A small image classifier, trained from scratch.
Training: muon at rate 0.024, 8300 steps, held-out accuracy 24%.
Rows from block 7, named by matrix and row number. Rows with one number belong to one neuron. Each number is 500 + 25 x the weight over its row's rms, rounded and kept within 0 to 999. All counts start at 0. Numbers have three digits each. After the name is the row's rms in percent of the matrix's.
# u: gMLP up (value half) (model.blocks.7.mixer.u.weight, 640x320), inputs 0-79
# v: gMLP up (gate half) (model.blocks.7.mixer.v.weight, 640x320), inputs 0-79
# out: gMLP down (model.blocks.7.mixer.out.weight, 320x640, transposed), outputs 0-79
u.496 124:473500490504482524483518458521462543537491487502514499507520487477519520459447501497484482466513494474466517509512486510486523463505535471514469529531517494488509473497507480496530481470498488473489496527550496554484503511491482483500514481
v.496 133:471512501502505505504488492479496494512545497491480517477476541521501515535521481539436521531488516531509471506491521513518494486481480473443502489468500543517515510480521491494495524460474509522542455492455455480484511463445515494498513501
out.496 140:499534474499446511463467500500506457475550507482525505465506509517485490476479459506537494491514514532510468530517513519516490489538517523458520481470521515498515514485521484487504516533489482518480519462500486532495520507479460468488476509
u.497 038:479488500495454475536455480510518522494491532477532508525482537502529458547545458531447529470513522493549540508521523529495494510521458454499548552460524491483530499534486526476477487497452505497507517543482503498481510505528488516498492476
v.497 017:521473500481527442506466481535495481526501500528525512494527516486494480464532528486514510508521518518523491491492451473531478529503495516555524488496492507474521552496527479486476485508560511485480556504501528507490525521474462485448488476
out.497 033:512454498477505518513473504485495511496532530498491497489529494471492505489499491494517516463485474507526494529493496514511513508518507511475506502515502484448522523494514480498509478513501489526502517466525457508439454496514472440503504488
u.498 064:476486493479498523527464543442499535487465506492553503506516525508484491504456507510545543439529524487530487527500490494447463508512524483501489520480498495463518511546512469473465482475494536487498507520494526499529517478478455408499517502
v.498 059:519508478524488485549502517474499500514508494503517498505488531486517485473532510539513498490503486502523477474515514495475501522486523527489506486477545510516512503486492492487538514476493485518507535506502506492491469505530450499507551491
out.498 055:480484482480500498491470534494541508538503488464466502504508425523511526525493534496476444500472489531479511496509535517527508508472497491474511496466515483479505497497486459518528514512504509566485485500548544526490500467488517538499470477
u.499 025:487516499476543476530517541517500492570504505515511551467522517481508521501445519463488519515496509513559517537513535485498501516499501469561517451446508558477504493538492459478476485506523527511479521542521460529505518453508510508507447496
v.499 010:524505533511482471512471525537499492495553499524497494499533502460510505471536559509534489481471506540513472469504519510505454462484492521562510450516514525446547505472514474484437485518521485524501537503467514490481518507479472508485455477
out.499 020:492489526513490489473450485507551523493502464466487516498499500498483505483514495499486523519535541479448496538501512542495484493473516502486479514510518506500513548516509527511516483507476482524502485435526502510514511475513450490482502491
u.500 024:552448498469504516511506521502469497505509514500494514531488479484501528534544514495539462466486498494465465507522562472519511474469477500500530478491469522501436508496457501513478474529506485520498507499481477478517507558497489538493507531
v.500 010:533505549494496530546463515541531492495539489544463498507531512489491556501513519486491502503457474528517491471472516504523453466531497529540503489526508534505534483474495503476469477499492492513486517498467511460459552490465446529470449489
out.500 018:492598559514498488472477523438538518505491466469523457460507508550520526506446500492503508541480503546503508501466480500493473495493514535514497492517514500513506475514518504503495504438505510500507489474501480543492490423514498468495477495
u.501 023:486480499491474492530473515490448531502506501511496510544484490496485511477479454488505506496487498505505506489499491504511540484517482513535479442512497534454560509480517500474503487469539456472518509447550508504509471457471493453455501511
v.501 012:500486523495496515518497525516490479471531470558504482519527526486522563496533551504564472496464543538489496483471506520518474469482516556535502475545518539452547521468508497468510490506535490520479513477467503479485525509490461529506450461
out.501 018:468537467545544505466507496495525457491471483450485502540511483505481484496480509500494502515511482492480529473513497514506493537482500484471480511510479492526479497488503515509525502526478504474503444514488482508471526512491492519546523468
u.502 037:517479517471521530532504537486496515503503510538492465488475507538513486492475512537494518501509509538514519538509516500515479491504479488493488523506556533526573494499529524500528483454478529494438510482524479496445486483494462505488512518
v.502 016:525502534494492503506505505494524485507553493528481494476525487501502513483526532526525533461504488532529506482462514493525483442481509546524485526504521532489511483504525503469475536485529543551514504509491508481462521488495470529495468481
out.502 031:494477525513493529486499471567528528489492498467544500524493489482534480476498499500550506496497503497462500512493489556469494538479506471477504475471474502458482505550492497512518540507497453559527449509536509515478518522512489533511486498
u.503 085:438488474514486537481497523467485488521485499507497478517476485525481512497540457545487536502501530520505495497513493485479485484456468510499463492471500497506531513519508529508486517520484536407488512513507523513494514466518463483458500481
v.503 080:487497480522510480520538544532471528499520510472511484491477508501467483506514475452475475574499506522506482521513536569489480468490523553489438521495502464534483474437501526548512507496479529520514518537543495504514515509544517489505467551
out.503 084:532538500510474518555508529471506525524509477458511481515498507523501496488472489518471501536463539450503493520493463483508473504499492477481506528511499494486502512485501493482494523484516425525498475498507492469492454480509482478526473517
u.504 123:478490522549527487519485471523524541498490553522519477505523510441480503494515510520497492468504496505489498476549521506416492499490486562513483525472487444507477503494489454504487472474493516505472439513478504475516453521510489484517495506
v.504 118:491543520466474499453516506517549507547520473454472538522491490504470539531527517503509521492496487491503480490509507489520499507479514515474441457480448544523483533485470516542470469495486519521450444474472504523498500492476487467547488477
out.504 116:501527546524479517492507455500478482497520508528515467506483453485543479501512508503525503527548518516509470472486457483506482503508516500454482556482542492514492510471542550478503503517511504506502488519479532495486535507492463493480534530
u.505 122:505465483519490512511483517492510562518490506551483486499502484501512480505472530507473504519485441501468494519513452486483509518447555497521448435507534479456457529471541457492521497504500519511500473515525505478500487503472511497475487471
v.505 112:555465500512463502463492498486495565458465510490542508510513484532493486496464489537502442480539499507473491455554502487481475503493491483545501506476436457499523461492507493485523488497548468490490479492502522479501523512517506474476508489
out.505 114:529504475477510481532473523500516506462526486519466544488496466481492491490514499459492492508515528485426506544497522507540490484516517508514486501490468501494509499475444477524543483518515480459512503527520516498506456497495517474537524538
u.506 076:504489467524477515522504470549517498448518513503500528499522463524532518484515500496500516528497503489512509458498540506536532479511453515494468503477484518530523491479488516514479484512449512490488509498521463462486467538492493524523471513
v.506 079:542480488543460490493497508518492508487521501493499484490505527548524517504556505513495522501493491509552491511515491507509550477466450489438472515518515519520495519492502546476484502519466520495508475491482461468465444485534537522501463538
out.506 077:505511540508547456508506482467545537496508488488529475510504506527493483539481522508472448508504508511535512509497517461495521481468514526512450479541483526504458484522467519504533471525512502503520508506505490513468465481516551481520494476
u.507 028:491479473472521479549492526490523532490500518519475523506448542492487501505481491524514497453535495533508505476501493520494504474532554486502485492508498470501509501493482472471491556522490518523450544474482514518500489470500471551482496483
v.507 016:492482501518487506501503483521506505520521506554502475490505485527533509538554508510538509509482503520530502439469558518545458509489473523515473522522501551429529501455498514469479509518512536489478550488463526479474513516484496510511497470
out.507 023:527518523514455525507485483498502496532519483473504511492506417494533527495527472486460487527489457427459485524519520485503508456506480515496554496505469510494485506524501494522491461496518464498466446513500519504513447481513451438544448477
u.508 025:486548476519508493478473489509473478491447488487451430533522458512460505498524470478474505514467528478473494539475471469447497540537481521479525480480491512520468489474521498514508485513502446491560514483484519515524502487516507526514546481
v.508 010:521512561504483511521463499528513488508520483562495498516528518507522534496524536509503513497510505528527491456478517498506464469490466529535515456539510513460516481498532495470436520494491515517504514476472514461492512528469459509488435482
out.508 018:522499510500506481505504512462490508506493484515522481487493534491554493520481512528505500498478493539530477482485500537527497518487472503503519524541496513477485471479522479505493516475484567504517490486514482459505507523503474482506466493
u.509 043:484489497471522492506472475505487487513455512508486463499495524460538504511515487506502511483468503463518509452477474471515491452567513485481520509492497444534498503518521475533516501467481509556460546526487518541514429487508492474522474497
v.509 040:518488444514549529501506499505504509485475475489468509471485495466504490511507493514563486516496508529463508459502540513549501478542455510475499502484485493482473508500494491503500494494492487493553495441461527481514499441506510481521470512
out.509 037:514435524499503511492482504475497502450455471490503463505502476538492534486453498484491517489498499501476479493518469484456443481500499507530517522512516529489460525482511544490494459466546513524507476492488484451449513463495509501468530509
u.510 101:502505457506447456532524498501465535501531490473467469501471505468489511511530450486519492446556495505468508531508485554495471501512525486501519519506477497556511488471527491518480543514490535486485490508531506485447440463503466524480486522
v.510 106:511521528510535486486524505536519479483489542462553503516469521468489429501489530472457485487471489517520533496502522472536491507475492507486490481487531535495505505517489475512473518520506497483488512538513486491519478463528467493513543532
out.510 100:537517486498514511494481516484480485548496493507508518527507502483513487480437437455483474514497574461470532480538497508527530529477528512532531562505517477464490512506498523520509477448505496480532507512512516532502475494479417505499494488
u.511 115:482508494479524471549435467500519504513481467507512496509466500448453481538496464468524517515505492492472481506515479495482515549534476502491479502516521499477532523512498503470470462502514484519508527474505500461521524509468492515515476457
v.511 115:504523551468476533544452484518523489487487478541518497504438494475498560533523488529475538533472455478530523533476455519512523491503518474507490519503509487495502486541487458471560519507491505490518480454508519527529524527495472515477492509
out.511 110:490499509513467519521505488518459487522462479482486495494495431506549515469498500487485480538469548507463518463517526499502470514508499502522510484488452486489484522465495456470519507493497531539540465512476501512474545525485473528536508448
u.512 119:507530509523529516491484477521499520537518480527493494500501448556507463501485524520523471505496541500486493488478504478546545459530479546464516536524529469504516543510531487445537497490561479490504456489502476504525444484472531491441513463
v.512 125:511475493583443474493490510498522456535505467502495525495523501544490531523521482500507513441504522488492506509521487504521481564516512502466531499516514504541506482502505447491521564487562458520507505478510482506464517518467496525528493517
out.512 123:521529530488501486525515501498477528498518503480519499521524499521534516493511500482485523523533494466570479528472498504476483440481458483530452531518511515458481518466504531486482497481511465522516493475499474504500500486499525494538459521
u.513 116:475520495557460488503500543468519480500497471460531483505456504506500450495505473515535489505507494530481511462450488499466478448504523494520477506497492491481493498497545532527507511550530495499552464514538481511516469492500457480521442486
v.513 115:497502511554507497489473486473476547510488490468492490473501489487488493480496471504507500525507485487482511508504491491476528506535505492477527537511465514531516509498458495478490470501480467488522537514491484514489504507541476523490488525
out.513 111:499497468474482537477495541492435522455492499474543518522485468518482486502484499453485524462481525508485483497498475542512519513518512531470536480529523475496514492489491507493507511489522483489521474472544503486536486521494518481463497490
u.514 121:502501473499511516509491521500508527490485485514481514485496461508517483467532464481527460490505478567521514561494503521495487498489557526504523495516504560499516523483477480466500465490510494472554533545508487523482492482514499468505494488
v.514 119:488488472480517493484479480491503542504497536491450533463450489539513519507473502515527508507489509469469474496516487524487490491487479529468467465478498500521495523509490542479515489559484584475474482489511527508493518488514490456514519512
out.514 117:464514508476492499481494509494508527566526491555532469417520518484507523484513506477470460534510500502501477486539503448498523494557537517523495529543458474503502506512498483495495461460507499468538500481521534470484508472542504494529465504
u.515 119:495509512541513469478555516492496463477523529520538529503499481488501492476496455472466507496518496460502505523499523527520477501483467472538526509497487485464536486465529556490488487518503571487512500535475491487476491498471493515503528507
v.515 123:485492500500461509523521498492494510474454488469494547533484445466511448481516436527518538482547549488537502515545535521505519512457521526481489545517495492472496492506493470482489488465520471479499496496477472495479492483495534536519454490
out.515 110:500521501494530525518507503514509486510500512524504534488483450508490493483511522475438464444529497456503488504530496509497479500525510479501439518500491478432515462510461487515518528500502510521533518471458518522507509530493491508495487464
u.516 125:508508535509481551486458445537485489468497512471473488517520509480509439522500511483474516485481514464517515516532499538492524499475495528537477492523465534527459495542456495545516506480575475509511523486556516449521501479503502538470488492
v.516 129:500487502480523513500506527472514489507505491494505504485465513465472466482490477523521521498494501474449510506558486499513510529500495507548516534521488511514453470507495541501531502491513504493467470563524471490522498520511513529514537464
out.516 131:520514487509525463493472501526472513476475494538455528489513496527489479527518503483441491505521490500445502479502481492465478514512553521492532510537526486461513532468520491488470507517501467523513491497455503479545444551454515487504559547
u.517 127:511444488441482497473570492441513508509486461489492519494466481507514490489461500509512513475556463536470529548487463493526495460504489495503496512511499486495520499519495545513520563545494534524485500507481531525470481464485528503484513496
v.517 131:455470516505516493454490475498502521500519486541498543487465492476461511509495534507509542517498507511488494469478496517470506518502534503514483481502491508493483477509474542516522512483505485448509530502487487538478522518477489562482510506
out.517 135:464484511529518488515471475461504508483515493517494504486502457446486480502507538460481484455457520498481451513527528487479521475540477466491499462535525465525532515485499518510543482529489576515506509547488505481500534510457538463493546464
u.518 129:504441456546498473478486509491517488520505494491500522511507552526548484497500501461522520493493530491432534483460478531498466530502488504482525491465509535515508503532480530470533519549499458508497454522502510508505528520509493512479485479
v.518 121:521533535499520457486494499524514512474490460514514490469462486489551516482501512514555505522492503546455522547503507531508467471453474483548522484501516474519493469463473505505484573477504515499503451560500535483516493493488486484526491486
out.518 129:519526467503517474554511499496490457529500538514471516474490505546543480532520489505532490496499514445563498462473541511481510521504463472528474458495480488455487481516493518497509512451490519501530503496493494501501517516493502489530467462
u.519 126:520497495473456499525481526507523477504478538483549462506492467501503491486476475470484468451498480513503517480516508519489561517470465438512499518468506515496439490493459495534539490467508472513474511510414526489512496493543517525501506504
v.519 117:441503502504471434524478514528463499535467528531513485496506530494498530549510521484514449482493459540483468481500528497507473504488503522489529482485531526503451475484518479503473507503519528519517516527493489494535489508525474479554562525
out.519 127:513485503456518482533480525491497544507512512488474528509466527562508484512469470514485531533475517529498522484475501507544485503525475469524497487482564464457512517534511480536502497485471493499504517500519505468480525489480521503512512535
u.520 114:465444464498498510504497479528497510527505488504477494526464515489485500525491477471472534475535474481466479526545487467549529522487526483507469479504478486536508502493490508483518492527481498473492501468473416536558475535494527478506533468
v.520 119:495498516484510498484518472544486459530533475504467478513523500542521516520504548477489472514536470496548540448473475496508496476482531499471494520531470501547526462519460524510492494495489523483498495506511514435529475506464492479516515516
out.520 111:450533510521493510534442480522499499513524460510509514523482504511513519484477488478553479499479493499524500513503524530524457480493491513493500471506481517515462457476458499503448567477524509553492509507501499537554529469516551478538470484
u.521 030:537534516525476466478528477516498494519519472485504541460514481490504497500472499525543484441515488471500554503493464467535516524505546517516480467516503558528480501488495487493458512510499491495507491488475485475527497476499535498469503538
v.521 012:506515524492453493545458506535525523490529531559502464487515499494503518444506499506512510480480498547526513470444514495516480465503508520536493485528539561463531484498495474485458496506528522482506508505453463475504495515472480516490422480
out.521 024:527532494469529499489473454502474528477468497544510490527546511494536493508512470509454491564514508532499429528506539528460496454508487475477508493475507514505570490506486491498521521478531528486506491502508511542473515528489505499506480507
u.522 124:477494492480484507455488498508438481450478557473485500503521523501506489484505474516518502480524549501480487487514524471503479532418484512474495522497489476553466470487508499522515493482511509534517506486464487512463502492503523511507544484
v.522 128:488495463479507519478454514454501479443506432499519451492475489508510523500483501448494529498484503488504477509537524498508483516516454528456468502472479513515509477479474490517479456511545489491509503508537474492476478477473520512539523501
out.522 131:465499494540511491471475513528510526502512574472468503455468483503495478504490514509497456523478528451521512489503507477497542473520494485513478502536496503553576492501498528516521516496490524493545495506480491500496542507499477473538492527
u.523 121:476486503549491474477497497522513489495502505495491516511488447469524513520436515524520484417454534517460493476479487544502508445514506561518496447522483448500495488526510512498495498479500490501499476485508528499454524464546495527476476515
v.523 124:526474469470471503518567469495469511504521525450443479473514485467461460504501518490492495512529513496480502494473521538496551485558528500517465483495490538554531524504497496488472508517504505492458478519500494505475496503514532535509534491
out.523 127:519502493493466502475502496507502486521507520513489510497532475495444522496537498513518518459477522474487520490596456517526471509472532517511483498466489486499452493517533491479480525481562517524508459504511540494556491493501504547568506553
u.524 120:526499485502499490482464492503505522505530519537540495481485450469520498523469517496445482473505491509487475486479491505511563487500514505498554519539515456493531520494490496494516494502493515534515482455504469529520509519516505461540516516
v.524 113:509487496512454481431521469483499512508522511513486500506509478499536477525473533481460499483506515480509531484498502541462500504479511525468497514503486480496484475506455505507529524512509521514527484522506510504460520491533431453499513482
out.524 119:529514528457498497553467485522489496535496497503510466496485524488507472512524487519494529483507468509503497511482517519500493514510498474558470482511515496569518514467455530496521546505514450451479479484489472517511501491509479510511522522
u.525 104:497515493468507533504461519512494504492470519518498501487520535519492534518504505514519457503524541533490513472495538526467531490467482483514466479546461480525495516515467477448526485487512511468507520529533529437457474518550531508556511501
v.525 108:512502515558472542530568486495492536461499564468509478469469500532511509508549464446502496542505502529494496470478508514489533531523502457518516457498513495516504473476461488458497475490490492491491499541519496489516480500514511507565474476
out.525 105:505523488508504535482461506490519515452518512507552441498499451502534464453491499481526462480525495474528522436493539423489521507499495505521529540528527483515481487503513468460463518498504430491551542493519459492463512526518471486489500491
u.526 119:533535511457510502491479488513513499514550504511512487501533512508481484478509507489473543503508515463498539507504515471507510481538499518488478488487498516495502495511492492500503529517516507494542522477499496573499466503521523530438475509
v.526 127:517491462519523536459526525506525478517494491490483468520500475495528507511539508466457540535520451532489454511537539507494499474505483515497479518520491508559548504496523499488517501511540508512514485446501505494491517509589508525517494505
out.526 115:571492439471469500512490487536525503470523501522469529505511470489502490488499465448476528499495513506526520458475474470486520490506485495506470533501514479492507479503532481481498492534526482552497478504496484491490495516489515454460484506
u.527 102:498509501479484498479504497526484492538478511478526545488525515522506555506482543437499508525499509524472500431507472541500472503511519548491482465489522452506484482507463495471490484536494526449520484486455513467471519515492502527483510475
v.527 106:517474517544510531446505471497504520486496478491468524466507486587502528546525483515459490504462510526512477489507493536480528480498469501468479486511442502559471492483514529483515504523486516500468519492542507474490496466563495484492487477
out.527 098:482490500483525518528506522475502494526529526530490475551513483468481504495497541485497500475470514510519552522455502514466509448491518504501507494468515513512495521509486494496490437480479522519494500493484525447461486526564545487517526495
u.528 116:471525477500556481496537531473495461495512481549510508533527476508508459517533470483502504522504487506506498517507544522505539513552523522485478461460515498493489496513528481470493501489531525536488472500515490522458455490446490510483482504
v.528 126:495558497497465514508498501469481535477489466481519509488484510469467480494449486534493524537501498502476541550495524496478522470488515483538501483501522517514444515548503501560510480481467497516440502465474524453505513509473484495502507520
out.528 123:479517537496527486478517526458496498481517516535510505531508518498508509500503515498491450483497577484521494452515476517485457481475507518464486527478499475483514541471515507502512480498527514526467496478519508473518507513474532460530483515
u.529 104:478451476484455413495487510483498507519491562463468512520504477468521474494486525538501451500470504511495480527483462458472535497476500491547469505522501509465500493522521552477542530496498477501527498508477496484516529513513529466479458533
v.529 106:537495495495504514511503527527556522505503455498534525510447498533511517508518539493491496517528514509481501495485492483500458471465503508499503517463515512490514462516510477450504556537526465497449500500497486505524471541517516478497509527
out.529 110:500513496507505521517528507514507526449474467510480503478519515540522481493482507515519494531488486509519544477511531450490477512517535519541501513493453493516502526552498500439500521481487491460508460496519519513518509486502509501515508453
u.530 088:475510517475512468489517470492486509476524467523508444507547443506499506496478518503484472502481481554525594498482463518498476482483507485512503533492456501488490542524480498452464524503451517508484478452490476538531475523523498507503494453
v.530 094:491519495498521459515483513511529485468542518503524533497509493520514477542476497494454508526539461469511536461514515508521508494530497550542507518499487501528507509485465527497499518531526479482420524481503485481499470532526501505456568444
out.530 088:532538479476456524486500473496509487496512473467468551563507495520510513502472491485552494500479527536482513516515511446459468526479522520504467534493506498491498503507515503488521537555476536481518500508478491520469503525518539503516481463
u.531 035:487452483454465509511477530498462512466527509520500493475495465460468500517481491494495490492508484501481494515529496487512471470511469511495524454537444479514481541486506475452497495525489542477551474522549491494481526457509506489492536527
v.531 016:516479502501489456507486498541502480529556486504520456502508486515514531479497492516534492531471507524523467446487491501507496499514488517493461469520504535440509529489531506524498498479530449501499496494484485513501517486489485515486502474
out.531 027:469522521520547535510491492495508519459510516511538545546485492522497512477498500527483545495486534484469427479531504483491505494486484475491461507463502525481534553489487554535494543500480480513486489468443495510529503493446521527513453487
u.532 134:502504527549499504504506511494509505491507524552474543474482492544514484510502516513532473505488494528514440501480540498479465520481502489490506522519491501518540486475517478511513456532540472562497512531509456501522559533504514524531487489
v.532 135:461513490536513517495498510513508546511486510483493501456505488567520457527487452585495495462500519496478486497512555523513493508523454484508508501506490519561472462468516448487499478535500474558505504492499453499533493510522533496467450507
out.532 130:491528536535487506512489501502494511510515504502531468499510555493535478465503475503465505477484480474524471520435475467467542456482516511529525504528456473537543504517526495504536507479502504501512494530467508497500535567492479528504546506
u.533 111:461500504525487509514529504487513505476530511488534440478502481490500511482451453491443481481515504543499464482523486540489516499479539514496525490471525529506506535504506482506488520465495464505524527497492497508496462492498492500494520473
v.533 120:476505460505457480534503517503490466489495493509521515459528560507505510450535486456506483477505501495491495472473480524444540530507454498488511531463494443507498514521474518550505538536484513548487540529527483530505533483528481520522495526
out.533 112:530481504504524504555459512484484493515494532519505464503478505534487467532486496520482520519522557480544529507484496519488482514517552505481515549455471484504479512518531482492487487489492471527466554530537449493452458528448469479475536499
u.534 097:469492497507433556498470507520549527522515509496443502545520468509482508481487530511502513487475510519491499523465535509485493491475559466485527500505512508458530516493526511499476520509459460488471508513513526517532520523477503508502519485
v.534 096:520511489529539519506457514554484490486498491490508495533515576489524484524521540511498545522520499509429460448525520502513462495487477556444540497505473496507483508528483533544484495448496549485489493475485537485480467477498499515532545494
out.534 084:568492513518510497525516457488497504519530514492502517477476521496516523521506459506495493510500494511498551493525471515504501527485518535498497470514503490433478504536502505518541541505510476478506510519491473509501526450487491501493455482
u.535 135:455529463468508495477506505502458490495476473487481542495463513537488509547465536473480511498498456530541487475496528447467525496529524510498501520460484505467491499462514505522474527462517528510529481517530485532528490515496530509530451492
v.535 126:501518487495459520536501461542513525534469481520531537505518496446485508490518495518478529534487494515523456495443489498495490503495506488522468487501513500534501490520483495456552519487490504439489464533490503489520516477505512527512480503
out.535 137:474533484472525486513497477478509539528461497504498523488474481470516484539518479491476503490498506549509494467499512504452520505505485525525470503469468491506515497503472487500512526499547499509475540493521570505524550521466497513517491496
u.536 125:475477494504482505434549488484514525504528488444489488523478494511457508502491512505506483521507529512528512525437503527527519520509531517579497489514497511480487502503456510552506486483480496540478477526528505506481469486487475500531477496
v.536 133:495538438464508483526467494498490513532556525504484538549533539526497515532474519507516520508544520505524524526542463469476489511512535553475486546545534466523491520481498469522491515503473465527476487470521497492498542496518474484489492488
out.536 128:502496533481505502579495504542525474472508512535484497469502568497504459543499470506562464514483510488481537495466519530487489531520496484483451503487497518510500547501529530516522533476526512511443441437547496492479494492502541452526464525
u.537 113:527491477484483504513519516476481513521423481508532500502475503534490522512472526501537452532471487520501509550481529518470486546499500488473489468497518513549509495522515510491536446480533507503495477464520516481519481482489478506499504471
v.537 117:519500482504503499558543465518478522487470542510551484489457475506541467448522502520527484486531479511496502504520524510511496483530485499527530464468523468540517483485494525504504468542487539424521529466499497477515490522524488555473485472
out.537 118:490514523553472495486513479446524511505494480468515488469523447474476524495468515474496534456508499515501494505563496520488535496482506474527552493483462481492517519552507458470493536526554510509518504527478519537476493497486489495478492507
u.538 023:524479501439508477517506484471519498489522475440493488498494475489498522453522533502506438506506504531501478544540488492533498501544492523526505525499477536536451464505511508545513478507512464490553520524482500500536529521492498523486472502
v.538 014:557501542483498518518505481509477501492494487518520478483492534478498530491511483492472522487492478578466471474438500516499476490515533532490494487541502516487503492452527539513480479481495491484529463521490471492470512517500473559504450495
out.538 019:545498561543465498433515462520448507517482481488495490507466509511478535538516463512515519465520462460536515489476508525483480488496530529528465521514474486535491463534483524479503490474494518483471523509478479520484498508541505512511553543
u.539 122:533418480501513477525478559493542477525474530478536506479520510520505513504488541489489502473489481506536492459552451487518552519527486448493505539501516508492501477530503457497446552512510509473484544472478478507472520475494496467461484522
v.539 129:465480501454494514479494507528502508485471437448508500530510509532521499471489507463475503489495484499508574446511514502498485497509498480516546495510518531498489471516506441507480460491497498479491485488489497533501461517496477483472483514
out.539 126:562507512483483511506535455500476493519491508532531521505534486439523461508528486505505484471522491480475496484485480488537514518485470490513479476510484487512486534495511491509496460458462530485505466479527464500517464499478487509525571522
u.540 129:497548528489540495511511475492491511487545487519473506524443512483504497534479531516557476516501511475454503502506463507516494473501486494443537520508472506554494438542455529503531491487502542511512510513480498496519495497546469504481558520
v.540 122:492511501491470461507498497517476505535509508448480442516487549496466465512479519478502478499502498481503523471522520489493528530504461530495476520506520505498479518526478477494477498470455545511519520492489520516499491532534508463482487457
out.540 120:507513482499494513475471530508515532506470489517467546512554493495502509541551472478520475447513485505485545530512484538478491471519466474468486485510536502451490488549457499526510544483488500524469424475517517454544516497498513546497510495
u.541 118:522527487476508459503507509503502500497492514513528487472500510456509532449512478540479481512541530523554524535488501498494481505478527490495498517479479524493492473504474466484554517452499461506504545461529546485518547505510523473504466472
v.541 121:505523507491503508540521517493493520511551500541522506497468539454505471484495495517526532523524509524483463506513499500546481490491512487515565532522527527480534482526508480477569522479467487431488471432514504520484527506480487479494516528
out.541 120:502496536502559496476506515507459527534492473491486496516491481506513522467466520452510520515467531502493521512476500499503452534526517493479528545462505462474514461437513484529496479513500514522500514560492519517505470486520488467532523489
u.542 113:513522501477485500498450530478466492521522488493532490514505468535500470472539473446543512508490499495542465515546488512521501505462496450464467520520481461500529474488539513471483501473516508457518479530500486500525471499499475501509505465
v.542 116:501501519504476545470518541518532483539464514490519506504445498457482499527510491450539518497495500535537505464520505507528507487506484521539497538511487529506552470480470489513518440503532538452484475480492490473497512528428513513515553524
out.542 114:487505467516534475484513486503513486538439494500458529518475472455479560479475494530515445508572492459512505508478501507470457507465539505493493500508487497544469525510514474474492489492551474532487500501522475487529522480500479484520477490
u.543 046:507477475468525488501471523516513473484517502490511467517451499521498510478492492516492501487487516498484517511489496548486477538458506481538474546562514454505473465524514520524516510454494506476496543424487490547520480505480497514467516470
v.543 042:467517505487488501542496504536521533515461477526493467552478515543524533524555498514521488532474482469541510466461509453497458533483482501501538482504483483456495464494455488482452555473520502504507470490496488435473535501546464464509513493
out.543 044:493525475518513529447493502492529475472462481472453521492479485492493538519460514544536514506506493503499493438522536507504525526518470477457499474458466559482492500490501540537501493491471477517498490486538459502509478498489543487513465532
u.544 125:573498522533460550480501480494516485483502524536515490514512460490538528501486471502490496500459497457500503500486566452476524501506521502505486493493473515469518509463502509551477509526508482501533516473488476507484448497468476488506523525
v.544 125:504522477515530477520512490521451486484507500475503542483487515477509508522471521514489454529525462521546486487491505522495499492500497548468483446528505516485494552524471484477494522513519484517512482518489489545518498510487508527528457521
out.544 123:495491464480485506441428483493495481472441487505528509508551532503482453525477561469496511513494509559537484481525504499491526518508458488491489498496530520493561501483488500504515478483527508539510511493486520455487493536524505513480476498
u.545 063:445489482465482447508565506459505492521495478503517484490528451506522524490535509533542525538523492515535518533489487462505493509508480513518489487524468512524520487489503508482485534499517528491499490479552469505527476460467472519481495522
v.545 067:509465468524455518502458472535514457501486455512517489527467517520492490525499521487521513523526470447532445477514480484524496480463507471529472480509510456494544505530497477452520515477540518506478505459528496477490507484515464558478472495
out.545 067:506517514453525506500509507507495490510498503484493520521507546526527491516537491530528490523493535476513503519528476486494488482540524488444490500502505496512487513491494521534461527481462530534538499508486461500524482496538542477482475487
u.546 118:503520492505510477512475488426534513436528525463488492497504457509496528482504530504486489512505495507511525487482483474516531552485471444495485495506508509534517481535502510524538533479524476540530483485457505500498499535490461513494512489
v.546 128:503520464470477502532490556515475479495511492504494494529506495510486494560489495511494468529504489506524518499539460458462514509498479519473471502493492488552502511472537502503501495467495504488499519488498542509487476502523494480488474488
out.546 121:496496495470496484446477540490514472528433486501475513529488502524507488530521429525521470488468508563489566510495505529490499504495481504536508517488505525460510501523505435493475546524505481514463503475481503492450496503449494494494512522
u.547 132:495512495494478506511512507530459464532474493478504523496546514500481481537525504510536548470512494469504488551523529497531468510493492503501516468468510487456518513471497520520469503501465505497499536523502512490567546533470429453498462451
v.547 135:523506500498467488495456483490493459474499469488496464500560481499496526517503466496493475468450524504478505491538499513506495512501496493504534496507478463521516521457522528509519526482485502474491489503505492493484523470507531513492470476
out.547 127:508538536521505563481500497505530478503495492522531519497484491502525512501496482503492551514512475492483503530515507518512514504547502486494489491504479531553483494499497497522489422526495466524491538508496565472452471438481513480515447533
u.548 124:497515521485469514464484517497500507509507513520553532480497477553481500523498514481479490474485528460482519536498503466523507525482555509506516524476456513506496481516509521526475523483457496499547525465533530525487491499475492516454518471
v.548 125:488453507505470504533475514459495477516539519585470533534508505461469504510507537525485461520458523537514488491485528421496474531469480490521512512509514510519477507516510519475438526495518452533520542476483493527480498508522505516479489500
out.548 138:455523508485499461524501508478502471508519539471523497481517495504501510463503477517550498504519483484552536521448485488479483497482531493502523501494514486506518486514505488522516513495498470519475506473534475469501503489473501491467494513